From a checkpoint of a small masked image model.
Data: trained on aerial photos of the United States (SatlasPretrain), 50862 training examples, 76.0 epochs.
Rows from block 8 of a small masked image model, named by matrix and row number. Rows with one number belong to one neuron. Each number is 500 + 40 x the weight over its row's rms, rounded and kept within 0 to 999. All counts start at 0. Numbers have three digits each.
After each neuron's rows are labels from the 100 images, of 14848, where the neuron reaches its highest value: "colour at peak" is the nearest of a few named colours to the mean colour under the peak. Only what is clearly more common there than usual is listed. The data: aerial photos of the United States (SatlasPretrain). In brackets: how many of the 100.
# fc1: MLP up (model.blocks.8.mlp.fc1.weight, 288x96), inputs 0-31
# fc2: MLP down (model.blocks.8.mlp.fc2.weight, 96x288, transposed), outputs 0-31

fc1.184:500500445500532507500500519550504541500489485531463425695500500500359500574501475441500440500472
fc2.184:486483500534456524433457456503462465476463470480478520476532500500500546393500500534493500500524
colour at peak: pink (60)

fc1.271:413537460500500500448500473428500548415504532420500554459515487520487495529466415471468477515500
fc2.271:500482497611502501485523500401500455528464485486525490572535488460480476485510500571500522500500
colour at peak: pink (40)

fc1.123:500541515500500500500389583435500510500500527445526548444557511500446487500460432520516515481500
fc2.123:500497500460563460435507520489523533500540514560500527588500500397484348531525500452471475500473
colour at peak: black (49)

fc1.68:500476549479482518483500500516490466480502471576520484504500483455528586500486519471500490426507
fc2.68:623500555435500516508500463501391516482463500456513456500472500500563387500415530541500500527500
colour at peak: green (27)

fc1.246:459500500479533500500500500539515625500532500514500500516500559500500539509472500473460500479622
fc2.246:470521538466433481500460504534529527529500454524526503501433526501520474500506500500543558545562
colour at peak: brown (77)

fc1.102:457500500481475500483447500537449405551421500500500462500500500431491500515642540481517483473451
fc2.102:452500448500459540549535543530555508501550428493592474488500500386502500433343496489479540500498
colour at peak: grey (89)

fc1.147:500507500477466500524489464517447530500342500499512466518529506500451449500594499447461500500477
fc2.147:484500462448500417478471482592507500509581505480500560551524500567557450460419500500500500560513
colour at peak: pink (53)

fc1.158:537492472500500469500468500529444426385500513500537500526562533500479500529500500453500500500509
fc2.158:475547504401444500500521500500463588499507480477411447444473500500549493500437437483500522500569
colour at peak: grey (90)

fc1.49:446500500500422472437483500450500375532519500500500537500439500469440500500568444453500500500521
fc2.49:527451553500500500596475500500500517486512599579430500500470500483500485500500500444500500500501
colour at peak: brown (72)

fc1.175:511535494508500443500500477500484528500463494453500541503503515490483535524500419557518495533589
fc2.175:448544500529502500534526490503535533500447513437596439519564547480531500444500485500500534497549
colour at peak: brown (66)

fc1.248:523459466497547401500487442489477474474500566500506463456500555588500553462500550419526537500499
fc2.248:409599500543529500433484427500500545556500525471500580551492551516574540500522507597500500500584
colour at peak: grey (85)

fc1.10:427459363563486513500503517468500506500512422500500437566497505460470452500500395492480502461451
fc2.10:574472484500514434492447553534549484500500489459580373459579500482425500500500466458500436557535
colour at peak: pink (54)

fc1.155:466507436500500500490401441489450500509541469481526465474523442500523501498500563440500500500448
fc2.155:500546525485495488465507503545495500520500408431627500532520508568539492493447542445508500484538
colour at peak: grey (86)

fc1.105:468565500500478421500492450451456500524500593492560455500530503500500408480468486417500500500466
fc2.105:356556486468594435503533500566543500500517500487500551519500544459500524543580500572488500564537
colour at peak: black (29)

fc1.140:500440500537501500456470528500494500470500413500500468467486448529472583481500507500500500500450
fc2.140:500512505440500558531491460432500488500579501484556500504511493480525500500540465511558500500500
colour at peak: grey (87)

fc1.207:476452534471500530500477500523516500567529553527534500491572500489500490500368500487483500500471
fc2.207:500475500551500536464537483454479500546535500451613484513571500521555475433562500542482524552517
colour at peak: grey (85)

fc1.69:412500388459479470493485500450500473472491500448500559472468580542413436500523418500500403524500
fc2.69:572500500500487480500458483506406481500458509500500484415519500500524351477431476551501441531488
colour at peak: brown (62)

fc1.196:417500543540500500500453500556522446500450500500500500406476524500476513342513498449534545500500
fc2.196:553449500438500461451466480533500439478450500461428500500534527435454500500500496587493500499500
colour at peak: brown (65)

fc1.125:466458500500500528513503459500477483550529500500513527539500528531500484494500491468439500539500
fc2.125:437540500464500549462537471439551518500462493404500425439500500546500490568467440490458536500537
colour at peak: brown (61)

fc1.83:510425531521537545455500500551500500544469500539500470613478500500500496571500534444500436542436
fc2.83:406504500483500500447500500500470463500487511474500542500500445423500500473500493500513571499483
colour at peak: pink (55); white (40)

fc1.132:529500500500566491507503500500495506485513553474506500557512555500564501500508412524468500538500
fc2.132:448460500500514484573481516412500580500476510560384580500497517473468500455500473421500527500529
colour at peak: grey (95)

fc1.264:448456500500516414500436504530425471500500500464506499500536500542562474413514500450506466516475
fc2.264:500500500538421466500500464491531463427482566476479458500530526547500500620510561500472500524454
colour at peak: grey (86)

fc1.268:506500500495429500406500442500516497500500506500500500500508601438500438541516447466500500513501
fc2.268:482533500509450452463583522470564500487536553484385574500489500341500473521500447500500518500533
colour at peak: pink (65); white (28)

fc1.56:500551458547486545500522500500541525468473423414500454500500486476500418529457500500396467500546
fc2.56:405507496473471500461490454481469500563428453407500448460500497500498459448434500555533583382560
colour at peak: grey (86)

fc1.191:488500500475472500542518432500492544548454500552500431625492608500460547503500553498500412557500
fc2.191:446500533490500414500535500566500552531500496500610509500500500418398559500500533536468527486514
colour at peak: pink (41); white (26)

fc1.95:496500504477508500485481554500432524494494611498550500451491508363559500454523389500500500437483
fc2.95:500391500589500456599447500459500500546500500590444572500500478500543530513523490441515500449455
colour at peak: grey (86)

fc1.78:500500478500506442431476430500524500500500498508504461500498565498516581422526500545500414519530
fc2.78:567492541460443496539492488462541473500500500523500500441465535521531565501500454510570565477503
colour at peak: black (49)

fc1.146:500425500500541471500448502438512521540538445417500507500432500530491500552485531453504534528576
fc2.146:502558500542403490452500537500391407532541464531500537487500500571500584565510481440522497452518
colour at peak: pink (49); white (47)

fc1.261:557552485532519474500527466454500500478500395471508500542529500601500511431493545500500491500507
fc2.261:510500453561500555495578500380534488500423454373538414424552500434465573450496522487486508500500
colour at peak: grey (88)

fc1.81:473490491498577515500532495521517500469519472500533552497500500500555503429603500451537467489500
fc2.81:500500500435498418500500500500528565448500494500500437438500500413467500500515436531461519500500
colour at peak: brown (81)

fc1.107:500509500475459512500492432534405500500484500495502500452494500486398500431539570528451544540518
fc2.107:544470533500547438516497501537433500500453500545485500525500462492457466542425493495441469584445
colour at peak: pink (27)

fc1.154:542500500500473533439500621500445450500497500497459500551551590456500500445500349534500475500371
fc2.154:578500473500447469500574500489546500499500534518474489457500515461467426508427469500500500500579
colour at peak: pink (80)

fc1.282:500500500505456500500466378500500486500487462500537538500500504500580611500522497513454396476377
fc2.282:433536461500500547437464504501471487539500483500474525500533581554564616503470511500500570500500
colour at peak: brown (90)

fc1.84:523441500496487476443495500500500466462554604477570511522500500508554406468448381500500500500441
fc2.84:413500500500471492492500517500500470586453466498500629492454538496535462516500512522451500352500
colour at peak: grey (86)

fc1.243:452500500417500487500500521545500502500533460500500500487579479500508453500500528500589482447558
fc2.243:450500500561500485630462516500500511554457500513500428462493500500531467500530513407524500500498
colour at peak: pink (28)

fc1.42:500496471474500499523499514500496500500500562500500500547500500500519448500519422455513500469504
fc2.42:458500446500538500565500500500552528500500535485471500500500468505433518500462495500393464492474
colour at peak: pink (62)

fc1.27:500500500506481500441534500549500471552478500477500500500474500484428509442500502456674499500499
fc2.27:500407500540494493560491583500497548500524500500505500500535500560593500500500500500563500500451
colour at peak: green (28)

fc1.193:420485554500493536500479489586494482523496511478573548439500506585437554500500500464492457518535
fc2.193:618424501500513500500500500521496513486500500500500500554500456408411570500594525488478490500500
colour at peak: brown (66)

fc1.278:454445503482547530500541558536500500417474500417514568452500500500491568430540500444508500529500
fc2.278:535500500456500460500500500572427501500471416440557425470500500435444485440500480491536500499518
colour at peak: brown (68)

fc1.66:500475523490516500500559502500530500458500500394539500359500500500415500500500500505485387530427
fc2.66:468512500500500465402596500500542506471442442500531516548500503515500433590437486479428551500500
colour at peak: brown (87)

fc1.270:534435444565500496500455500527500425454525545438450574387500476585464500524500531500550494454500
fc2.270:401453489500413500448455483549522446478507500472653422619447500500500619500469500502500473466476
colour at peak: grey (86)

fc1.77:517521436558500529525474441528478533500500463434474500486455503544528468463500459460487482468500
fc2.77:552486500338522500510511529518529531511543453502453602464503525500465615500553532507499480500510
colour at peak: pink (25)

fc1.7:517500500579525500500500500481500515470555425443480467500500516500495417533468442500549479450421
fc2.7:530463443417500500600502508543550554509560547503507333513453500509494595549522500500500500465449
colour at peak: pink (35)

fc1.117:500500500466531500500500500524500500500488500500500432569500415500500427415500535533500463485500
fc2.117:596387476500487500659499520497500500500478472455447473423527500500437446495496528471496537547457
colour at peak: pink (30)

fc1.143:500485500500482549500500460462500500440535553500500463500500500459579500490500408500494500476449
fc2.143:467460502534500531465500500502500379500506500526500533432529500496500594460500474577475415492459
colour at peak: brown (69)

fc1.12:474500500502500466500504466500528500500553500500500500525465500507435482500522500500491500544477
fc2.12:471500427504499481457500500506507429500538431529630492491500500471518564514513479512500470547548
colour at peak: pink (27)

fc1.152:525432497500500500431522513479467521464536428559480420710495448500481500526500470551511420500481
fc2.152:459483491536437463500456569575474497589500500500500497413500556518500500444546509418500561500500
colour at peak: grey (86)