Weights of a small masked image model.
Model: 0.501M parameters, 64-pixel images, norm layernorm, patch size [4, 4].
Training: soap at rate 0.0062, batches of 256.
Data: trained on aerial photos of the United States (SatlasPretrain), 50862 training examples, 76.0 epochs.
Rows from block 6 of a small masked image model, named by matrix and row number. Rows with one number belong to one neuron. Each number is 128 + 32 x the weight over its row's rms, rounded and kept within 0 to 255. All counts start at 0. Numbers have three digits each.
After each neuron's rows are labels from the 100 images, of 14848, where the neuron reaches its highest value: "peak at" is the part of the image that holds the peak. Only what is clearly more common there than usual is listed. The data: aerial photos of the United States (SatlasPretrain).
# fc1: MLP up (model.blocks.6.mlp.fc1.weight, 288x96), inputs 0-95
# fc2: MLP down (model.blocks.6.mlp.fc2.weight, 96x288, transposed), outputs 0-95

fc1.214:074154128120086130134099101082128128128038132128095117177128128128171128134128128097080148072133089128113105096089174085220116128128123097128113196109128110077079109148128128178128147187128128034086118128128138055128167128094116128095146142140128095146187105128128128114128079128082130085
fc2.214:255125170038128094128136092111098146128087128128144123136128144198156128126064097153049128165143128162128181117128128183122160128129128089128128103154148103132128093152130128141179128096128126178134169146168128127128149077128156154128178109141174137128124116128085166128188070107128159105
peak at: top right

fc1.233:128143128105113140090117128128128128128126084109203115134106096128095128080128057072148128128168098149111050128128156128052156066191108107128128128128169117128128128128137070097070127102128115128126128058086087128128090149121095128128093128088071140185128146088139193128125128059060124170
fc2.233:128122162122128135118128066116128183172128158128169128152145128177128125168128128172074128128073122102128200128185098128171126174216128128100128154123108128128185129131123128151172137032151128098128169137183065128128115128073109093064128128128131128185128204087128098128129145128122085099
peak at: top right

fc1.172:207131128128110151128167127128170128144128128159128128128155086142122128119113128165128242128122128046152164123128130148161128164118062170128161174131099198065179093128128116128096128128254128094092118139128164128146148128128122203124144138135137164135128079128162128114098131153150128128
fc2.172:124157172115050128162162196114129172149148148153130130140075161106141125128175145072140162116222140082101128105195157144148103148084156087128098147140128129189128128107141148177099067128144128079128133128092149128128084147110071199128128115121155128128128103145180084108143131126203144088
peak at: top left

fc1.42:167128165055137157221145159128133128090128125120133164128128168131160143144139128147128128128144078128151128112128141143133144179128141123131128198195134150124192128150141117128132137182132128157128155143140128127000131106128153124152125128121142146128138128000173160128126128128138128150
fc2.42:013128105116128128187097125185145128143132098142085128115113188166163153190128128211128157185177128134122121155128146128117122113196112128128128128094107196134114191128149128125082128099124123135165157162128173190129109115149128128166080098121168076128158112128070128128128072105128161141
peak at: bottom right

fc1.198:113127144128128158139183141128128185128152128145113173156128144084128254147151128139161118169146128080153151079141143128114128155163144089155097122128128157110158176106093169146128149128136255204122128128128128156128099176091178142119077075143162128176128139129114128153161130128148128082
fc2.198:131122134182134121128128132128124155110131176126080118103088128128192128128097128196085146059135150088128167068119164128096128224153070128056128128126128128067123094122145150169205128144130075143131148168150089128180128128137147128147128130099096142194128156105193120109076108083128120158
peak at: bottom right

fc1.209:182128128178118107128119154171142182133123138130113158151138147147158053128127156153106147110128097142104083124159152128085143111188143133125128128117146152102106128071000170128070128076128139128128113108144128082116117165128096137128128128182050123132169154118091128063135158119127096128
fc2.209:034128067147128128141095128150157128128128157126128127076128160161169127153139128217148104128115099128176165177048139128069128189162187128128149143127128175128106159101101132093131128122175165135188070138130125128130148178143121103128128163134128057057108155128099128128118129194128109152
peak at: top left

fc1.163:100098164128152128165146128145191128141097171082226195128113123108148162123093167125093150137176128163210133115100164136124145128179163149128156102121081152134208146177191128177138149128107148128151091128128164138134134197131189128117147168166125116157141159169128169176128138116146157125
fc2.163:128112138065073097159107080142098123156099066128200128125146146084158164199073133092128161156125129092128128142128128094053204064143167146158200128106128151195192128128136122128128128142102128110103128120131044128081143147106136155130111128094122181129144147128128128118128122128169096088
peak at: top left

fc1.195:142151199128094110170125141154128128170012097103155192128128159135128123133141111118139097175082104138230156128211128134124143123144128147158128157143129152128113183128123128189128105230128128156128154142128102152128184128128149172128128128132128128159123128143110168128128136183117194109
fc2.195:128148095128094128119149128212183128128161156074128163129162128135149128145125128128128088128195085132142093128147128157163045181149073108139147128090153221138128128128132159128078163196128138128128113136091128128192128160128128128158128096128141128155192186153159090128128114155190151202
peak at: top centre; bottom centre

fc1.8:119148140128169128183158128102131161215114069170104119108128117124227142188128152165144128154144164128141116128161174159196139128138142137167148165119147138128102135128128134128138139093100128156132128140028115174128128128142173151153109178145120128128186124131144128118094128170149006128
fc2.8:206128088054166154128108129108149139133094148193130120174070140128128103128128090087078128120106131101148108128149120128096141128006165093128128096145171161099128083128072094128125088128128116075100105128079161106100173076159156128128160110128126173128144092148128169149167128092076165128
peak at: middle right; middle left

fc1.173:128128168128128150182128095103166214128128143159128103128128128132159154141135171128154077128185117126128189128128128156188128184128128128203128146144120128185119136189132128128171128128128128154128105165128157148128240128128172111187170098166133164210128128191147108088138080129128094128
fc2.173:128086078128128170179145177039128116109128128169105128128090145165117116078128128090097158151107063128175109121128109128128128141061178128175149155091128128095128063091118187128108112152123128145176128099119112158128169033155155128144174101113128151148128140128177203084156085134158128101
peak at: top right

fc1.274:068128154128162127128128145184128160128181128128130182128136137128128203140128146158137128128188128108133172110125111127222128128182198111099255091128155112111152114100143174128148128137098157173179125109128178160150128160144128122154128128128128144110105159184184162079128148128165147136
fc2.274:128117128128136128095128128165128105109128113093128053128128122107060206086132128122161145235138134128128089128128118128146128128181128128128017128195064128128128128128128164128093128115075194128167145128104163128128128128125138095101128073117128189099128096128119217128067128128138128128
peak at: bottom right

fc1.109:163157128149082128207140128128179158145129169122097052128123148128128128140124158134145154140232128108176128164087136148132154109131156128146113128123094161155166117189128178144128154128190128167136166095208156128128146143128187114150132180128207176128128128128168171130128050147134128128
fc2.109:098086084144144085117083166169152108133131163177100165155077147176083151146179168086128119127067128093201117158072150144106128109132117130128164128068137111142092105160120129128155128093161173128156088089105130144171120092195169155128080130188145054128128143128083182117128175135153133128
peak at: bottom left

fc1.104:150161170145142126190124128128108128177117175102047206153128128030128128166198128128159086098128140157128133128178156128155142102169112196128156128128110117119192163156128100143162153128166107153093148172126145128141206128143128164128179170128128162117128140181128128137154128184130172157
fc2.104:142128128085127089169128092113139112093139143138128173128102128149122165074146128128166103078128155148128128104164100135156129143125127128128175141128116252128184128123128078127108128179136128101100141099128128128128178128120091128113103128124109089000190172103102128159128154151163133172
peak at: bottom centre; centre

fc1.280:110122128128137123128128192160128128153128079090100128141103150108128089146101128092128174101138128109157128063128118150128126103128131176107208205128075128183091099180067116156140155177153128117204128128116128125099181073128138122128093128128153151031199087128137128144077165154089119119
fc2.280:113114128128177100128114098180168113144101144089091117149113092095053128128128153194088103113088086108181128009154123128150128181102128155096104074130136128084084128083120141128121128117122185125063128132114157128113133169128147128079078134128171128128031128083128120103128128128098159151
peak at: top right

fc1.226:128151116163186083128161097019178135128153128135136129128091128128128122128128128193181138111255128123109129150111128128119128151128197130165108156128128073128092146206150108136145128101123128138172142136165114128179119128128179061128128128128128115128128162177147128128081117128128139173
fc2.226:128178128176073128058128141223100128181128083106125128136099178123156138128101128195133183128187107128128118155183168128117136179128116144133128112108079093096062141098099123195053070102124165128165132175112165153101117133092173128153128095141162128141128104139158105157128126128128167128
peak at: bottom left

fc1.76:128128128144130149149128098156216155150128128215091143152149129145115101178213145144121162128138128128153122120165135129079128128159128105128083146191136128140128066221128162128175128152155188080135100128093162128119168038128128087174128077149128112163110138128128128128167194128128128114
fc2.76:151128109128128102128104128070128128110129201128128119159128049128128146091128110111140121197102134128128223128148128128085172128113128128128248185139114128186158128147122124104128157128192084081128128101128110089141128087111128126128128128128137065119154184055128128128128149145142046149
peak at: top right

fc1.57:128151180128147128209140128152142210165173144128128128097156151128149128157128157128158128146123195128107128165204128157167119164128203159161164110128115128156147154128126164128154185128128128151202142177131113168201133158205128196158156168168128146161128143159098144130128176128159128128
fc2.57:161101128119128140128144155128123128118139114152115098067105097128128125117128128108179128128128128128126118128132147079118128128080091062128112128218150128118179089128134158222132164209086110149128130128138128177204168052128128010144161128108093135149134116152182122137074136128128148128
peak at: middle left; centre

fc1.182:128117185129163154194199157096094114156174177128175047135128128110162128121122053128131123128128156128130128128128128140071128151115163132128111161148128155138065156142128155175128128128162172117175068128128128128204166128111128128133152128119199128166128128128128132087059018128128128128
fc2.182:110089113128128123114128064101161158066144128140106128157128128195094128142083166163137108142105128107255162111128096128128113128151089169083128128078125128128128092223135148080152128095097122163114127083118143185142112136180149128093099137137157087128128136083091128079159089128166105128
peak at: bottom left

fc1.213:128255171128179165179165146128128128118128146128150128138088149139128110158093128158144163138181101108128153117097128128166133128191166111169128241162120122128128187151106151128085126079092139128135147162154141137174142128176112128185128128150103093148154125139114136147175165155139132128
fc2.213:128169149119107138128141026072104128094128109128187147128128171108158101128112109195145131093137128119128128086181105128128128146142140128150141128128128128179201106128169076088128128135128082128084179106176119128128128208077090128076155196084086185141116178128143120141119147128087065119
peak at: top right

fc1.66:088128128132120128174128165128128175128128128181128092127128125128129128128110128154128128207128128128206197128111215128221128128143128128140167128128109128128128147149162128136128165158101125128128183115123142099156128100105158128128130061116167136216057128146128118133040216128128086102
fc2.66:128154092128128128168068124128128128128155184128152128118147128155128128065135128128119128114089104151108066138066128103128128128128147128128128128128255102128139095144030128186128094067128185128056128128128192081128128128128121128163112128128128128058151128128128149059128164128167118128
peak at: top right

fc1.130:183019053182128154128153152128128124151090128128082091118113169164156110150128083128128128114136128128128090146128121158128128139128128185128070109137141105145051143128151128128103130133200102128147185171170148147128128128165128123005135155132128120127151135145128136177157208128128122109
fc2.130:101145128128103118138149081125111136173128128164091128131128144128171150128161151191128138148128128167171173216181128100199137158116175104121079179105128108123140145103164098102178128128143065128128152082185103128139128128128091128090116192128089113127128179128070191170096172128161052098
peak at: top left

fc1.110:128128128125155128191117190114128162128113142092185119128127165128143127141161121156127137098163142167047128128124173128154128120215154165133128180128158173148113128128065128123157134146128178113151144128128180172124151207124108171128128128128162128159171098190102147009125121132106176158
fc2.110:150100128127128069128120147157130089113132173162025128113093128178161175142100149163082157210128095147157200184159116158144132138129131128129046155128128139128096128090102127126184121113151089144153128134096166125145126066158168091157119128128121093096086117101063176077128128140140128091
peak at: top left

fc1.78:094149128176117128128128128124148116075128128161200111075145128128109128128127180120117130134128123121128124180126100138115169077058100128177128158120156115187112128167082158092156161119148096095032128128128136128144128128128128199121121130141128111112128147112128234223082128139213137128
fc2.78:136037128029109099128103128128150128128128143191128112131128128128033128183128067128130159166128128111128150111139102128128128157046156128128151163114128140128128128068128128142062122084112128120128135168153151128128128042098128091128128128128152083184128172128168210127128128155186117128
peak at: top right

fc1.236:123180128114171138162128143124159143218108128128186108128128117114128129169128128149138135128142128151128158128128128141181160156148176160150134150151128244141128147147128094128158177138118137114128152150116128197128128166240177149196159076181123150166132128128196104093128126167162136128
fc2.236:117177106130084128128130110026169107128144135128118128138128194114084124062149116079128140146162095128089132055129128128084087098158153094107102104105128151128128069141120172097128128128153224092136128128082128133128072076128128128128100093125084128130162141128138112050160047128144096128
peak at: centre

fc1.136:121128147127099113159170164144128099128142137184166105062128154122120139169128172144123135121128133119083146093179169224128128131151128139124135180128077099139153072138235116102154152141128128133166144128109238163128104113128128158137128146128110174155039155139086132176098135128128097128
fc2.136:150101122153147128097125132128128080128128128112152128120069110097170128128128128155128110177137109116128127128155163046128166183018117128128128098128203128094100041085128128149167128142128185170076087128128179071132128090128130153173153128127106128147064153159135125156153127154175197143
peak at: middle right; middle left

fc1.72:128128156071149100128103146122082119155128128155128193128043128128136125142141135128114045128128128128128066136170127128128218153142118201145128128137100128131128128197092144171161156075174091101093128127128152147128236118128151109128153136100073196128108128128114163102152082128105128087
fc2.72:158167128079139125180125128116128164090179153128121226128128138093128108140150181128128128079118178128151108125128102193128043133116125150103158108093128251113187146128128103089128129147136086138132154103099138105128207168122135128128128162128128149072184180097103128128128109115140155125
peak at: centre; bottom centre

fc1.32:128128141140143092188129156168146105142128181178120167130169128069147009161128108128128170150132128170128089096216128162151126127120094114114132128128165185128079128038058128128128138128088128131173170133197099128137128130146120152115174128133117114128128128147101128144128044137144136128
fc2.32:111117067128154078128154108160167128135128110058128084130152086158106048155132128161177128156116128128255151155139099128128120151128187145194155173102106204118142119171181157096153128126128106128145128098128162108107128128171151128088115173128135128128113170090156179128157096159128128128
peak at: top left

fc1.82:119128124128039128128135195117086131167128130186101162118128128128163125128128128178094168171082128084134108149067161128134141093157072128105128141128158126128128124114128127129108128091128121090128124214066170128132161128128069128140114154203075134128115177078085130095168229122132113092
fc2.82:083073128154072128144163112059128121128161081126113109106152181074128098128092125196107146104103128146111144164154111092126133171128194130128146128153139094135128128055106151083132105128131091132065090071171106102149128142060078119138128153027092176128128128108128153128094128176114099154
peak at: top left

fc1.185:158128165128128091162160137170139175172146153128071073128160165127128149123118164171188128198162147173128196128198128128128128087146190132129113159128147143177125132128102162167157143083191153107146128128152170143162159187160166189128165128144117142173133137174128114128180063128139173128
fc2.185:128171176128164102150100160177160185115128189191108163142118128124104128150227168128178186109128128128150079128102128156128128159096125126160150103128019128128128128193128178128128120143147159154184128128106117128097110095144145128128061125150149072089148160100173134140145084135102164128
peak at: middle right

fc1.175:128099193128078104128128077128128128128097110192104128117128128169115128084124031128128128109128116115128128108128128128120135080128128134128100094128128128170198154128125128170153105128179156128079128094128102128128119128161128128103128128148128122077128162128108176156128000168148128090
fc2.175:138090128115102181091037128160129162080155217128128128130128155163145152128130205140128107145128158128128120139102114128128128128167092133050113155084208128139158104161128128102108128123178131073128128128089163128179142151159137097154128104128195128149128128128128108128131031193163128168
peak at: top right

fc1.161:156110128122117141128145128128141113146104099161176050128130108128154087106136128121159128054128164128128085168039128128247128105128096149117000121125128128128128128089140095128175128136128128128115124128118181070128128128128128119128076128149168128128146139104122138142120150171152154128
fc2.161:104128162071101103094122111208161146134128128159183154128154128059140108128128156089125128231128132159128128206078128104069071128102160128131162184118196128128128148154128128128128151101128113107078128135128188095129128087128133118163128128143094128075169145151086176149069128079128135098
peak at: top left

fc1.196:126176128122128169211158212126152128120101118127128118128128128186136128138133128165128154078170134129107132147144128157100090125204111128128209154121128128151128137101146097078141128098079114126128146162174172160170157116128157143128117183128148128132207099138165154104181019128128120186
fc2.196:076102062123128136155128128128137137110130061124128128128128128105101102119024119137070128137176102080157128097141128130099065128122098128140128090128128080124114155112128150048052128123128188155195076128119128225128132128207128091132124096152115110106085097128186128122128115128128128128
peak at: bottom left

fc1.180:128128148115128065103186150155083103098148128179178164134128139189128128128089205126095137135118183146128129128206132128124136102113128176137168110098128201130109140123128112128113082000091181128154140123155128128128128141142148181145128128099128154156156145167128128128129176171128144132
fc2.180:128099128047072094229110128097147109044164132079099101131128128128145178163139109121148116123128128111078095051128091119128128079109128161128151121232113175117128128128142128171128128149088070128084206128128128105128090121100128126145128111128137196136128146128128166100128128128120129088
peak at: middle right

fc1.176:096138126128136128173128129128136128126128171146128096128076128128161153187128065122128128128128155164126176050150178116186139192128173128163128088131150142156168206149183132128117128166160128128121178145128156143195119155128145174138128128163227140179128128128128203128128128092200104157
fc2.176:114128128165128128128128128131128108106172185097128049128148152178064101128170161128128168128128114130103129045128109160128128124126000096128128116128175122128128108122030140150145128149128164128130162129128148168144102128128103119196128100125058128086171128153128106128101109180171128151
peak at: middle left

fc1.265:088131145039128128143129159128105168125090180179167102195086128150159174128161161080128167128135170108080122117220139176138122128150146128128174130111128130136139106168135103080157150128089144166117128128139173128109112128128125000128112118128128111130195147148127126178100128097128138128
fc2.265:182152128140111098128147099102128130111128128146128158128135128104175180115128128128137115133116123089151104110145109093095128148087128130081102145113163130127119037080128101147154128128122128128041109128151097056085128128047128255128117095086128163147128128128128128155153122128128128128
peak at: middle right

fc1.170:128128128255180128175128146128152151160128144128128119128125109128170128135140155151128128161128150058141142082138128127128136209143196195202128131125128128124161152164157161139200164097113117145099128157123128190128169138177165122148128185162137128124109115165128163144130120190128122068
fc2.170:100110080084165142181074193125128095174176102091128135117099156090123128179128155112099134128116155092083093125128131128131153056070146187123155128179109128158128180128174111107114128144105117152210157114139064153122128132153128138173101085128128111159151090132176128082128128157214172128
peak at: centre; middle left

fc1.264:125128112180053072114128083124152139052180094134161128128100103128137072135155126182129172149212127107131102095089123128104133135129062128127088238154128128094128131128124128128134076131128109184164128144128125069157101128178140128135128178128142166146077103128142149150089185128128168128
fc2.264:130154162128087107133173055105129159128110080033128128085123128095140128103128128103125098128151128175057083106132145082128114123128119128128128128158138128128171145128094065128108084178134128128078167203130132123114147154089102146128130100091116247077180128170128128140128136168075152122
peak at: top left

fc1.174:185129131128128133128144084145172139130073156128026117190128128138195128128128128166136174128128125138128121110029200128175128092136080124081155206128128121128150137198164098082152117099110135156140111128168128093128136175128092163103171112194155165154115107141128106128128128158128128095
fc2.174:128155128152161115128105136111135172128128128128104128108081180117166103128152103117128131128101139128088126128192186136128183133128169099205210166128151111095154068208146128163166128154171128109046175128111154079106145105103128179110128140195176159135128155146128119128144149117059189122
peak at: top right

fc1.278:128128128131087176171077175128129108186128067128128128097064131123128116102120130103128162131128128128128182128168155128176150128122233200227150137165128050086119159128128128230128175168128128111128101141173128149155186128128149149130128143153128134136128128155128129145123128082128128119
fc2.278:128146102113149122163128128128128128128186176128128139109128136183100127154128065128130128107136134153044128064045128128128128128128179128255128128128116128128128128128172153072128128145158128182128128128182128128128128152128138128128103143128104111128128128142128128128128123045031168160
peak at: bottom centre

fc1.9:089176135168255160185148178134111153162158128136143173128128166158128122128175117178136128128159128096128128123128149174140142167128146135128158128107094128146132128212140154138169128128106135128175151156148150169128128155205173128151121201175128128157128128128115154128128216128171159153
fc2.9:128128128118159120152153097128128128153128126101131070042124074105128090157162126128105092128085181136069116112092148081129097128106117139081093128226102128128128169128128115094128095119128130135110235128159128128074128128128121124145128139103119124128128051128128081076088230090128160128
peak at: centre