A small masked image model, trained from scratch: arch convnext, patch size [4, 4].
Rows from block 4 of a small masked image model, named by matrix and row number. Rows with one number belong to one neuron. Each number is 500 + 25 x the weight over its row's rms, rounded and kept within 0 to 999. All counts start at 0. Numbers have three digits each.
Before each neuron's rows are labels from the 100 images, of 14848, where the neuron reaches its highest value: "lies over" is the class under the peak; "patch colour" is the nearest of a few named colours to the mean colour under the peak. Only what is clearly more common there than usual is listed. The data: aerial photos of the United States (SatlasPretrain). In brackets: how many of the 100, against the usual share in percent.
# fc1: MLP up (model.blocks.4.mlp.fc1.weight, 144x48), inputs 0-47
# fc2: MLP down (model.blocks.4.mlp.fc2.weight, 48x144, transposed), outputs 0-47

lies over: crop field (41 vs 7)
patch colour: brown (64 vs 36.4)
fc1.82:500485500466460500500502474471508500500505451500488508443488500500465500457490508500500474456500500450500507472488493416483453500508500500515513
fc2.82:500466546470500518476500468496500508535500500500500518435500553500500550502526479548500500503461539538527478500539500544500500512500500500508500

lies over: building (80 vs 4.4)
patch colour: white (58 vs 0.3); pink (37 vs 5.4)
fc1.54:537548455500500513518531520492512509479500536500500500526496545500477500505497469500500500525487500500588546477497500545504500500542512500491471
fc2.54:466479563461460500491500500500451500558516533475529491466518535500497462524496500500500503480500500484500500500455500544500482497500552514498500

lies over: building (38 vs 4.4)
patch colour: grey (81 vs 53.6)
fc1.77:509496491519500497545500472459500459457491500469500500516493500500478500545507516494500500464500457500500406500500500500461491517515492452500474
fc2.77:545500437500525500542500500500500500484500500507500500519500514500468471500536459468465471477500538500457486502469455500516500484500551522500452

lies over: crop field (33 vs 7)
patch colour: pink (36 vs 5.4)
fc1.78:504482538521472473500528522482486559499500500500500531467500500461516500500500482500444517510513478510593493453518500500522490500481500500481500
fc2.78:504443471500500492500463500502500524528486493489495453500500500485500488500500543555500500507500500467473500487452428517471457492500529500542493

lies over: building (67 vs 4.4)
patch colour: pink (49 vs 5.4)
fc1.16:500500478500430500473500500454483481482480500500534481482500500516492451491500453476487500479490466478466459506500542500480468473527500463471470
fc2.16:500500509512528500550504488542422455500508482488492500500500531493500460468500495526500524512500500507468500488465473491543500443474472520500475

lies over: crop field (37 vs 7)
patch colour: grey (87 vs 53.6)
fc1.52:500474554504491534500507517489500500515536500500467510486504506503506524500546465494527500503487498494572500507550500516517422520500500468468500
fc2.52:484500492500470493500497464500490465500484529514509492500549486500523500466571558504529500500504505500500539500466497458500461500500522546533460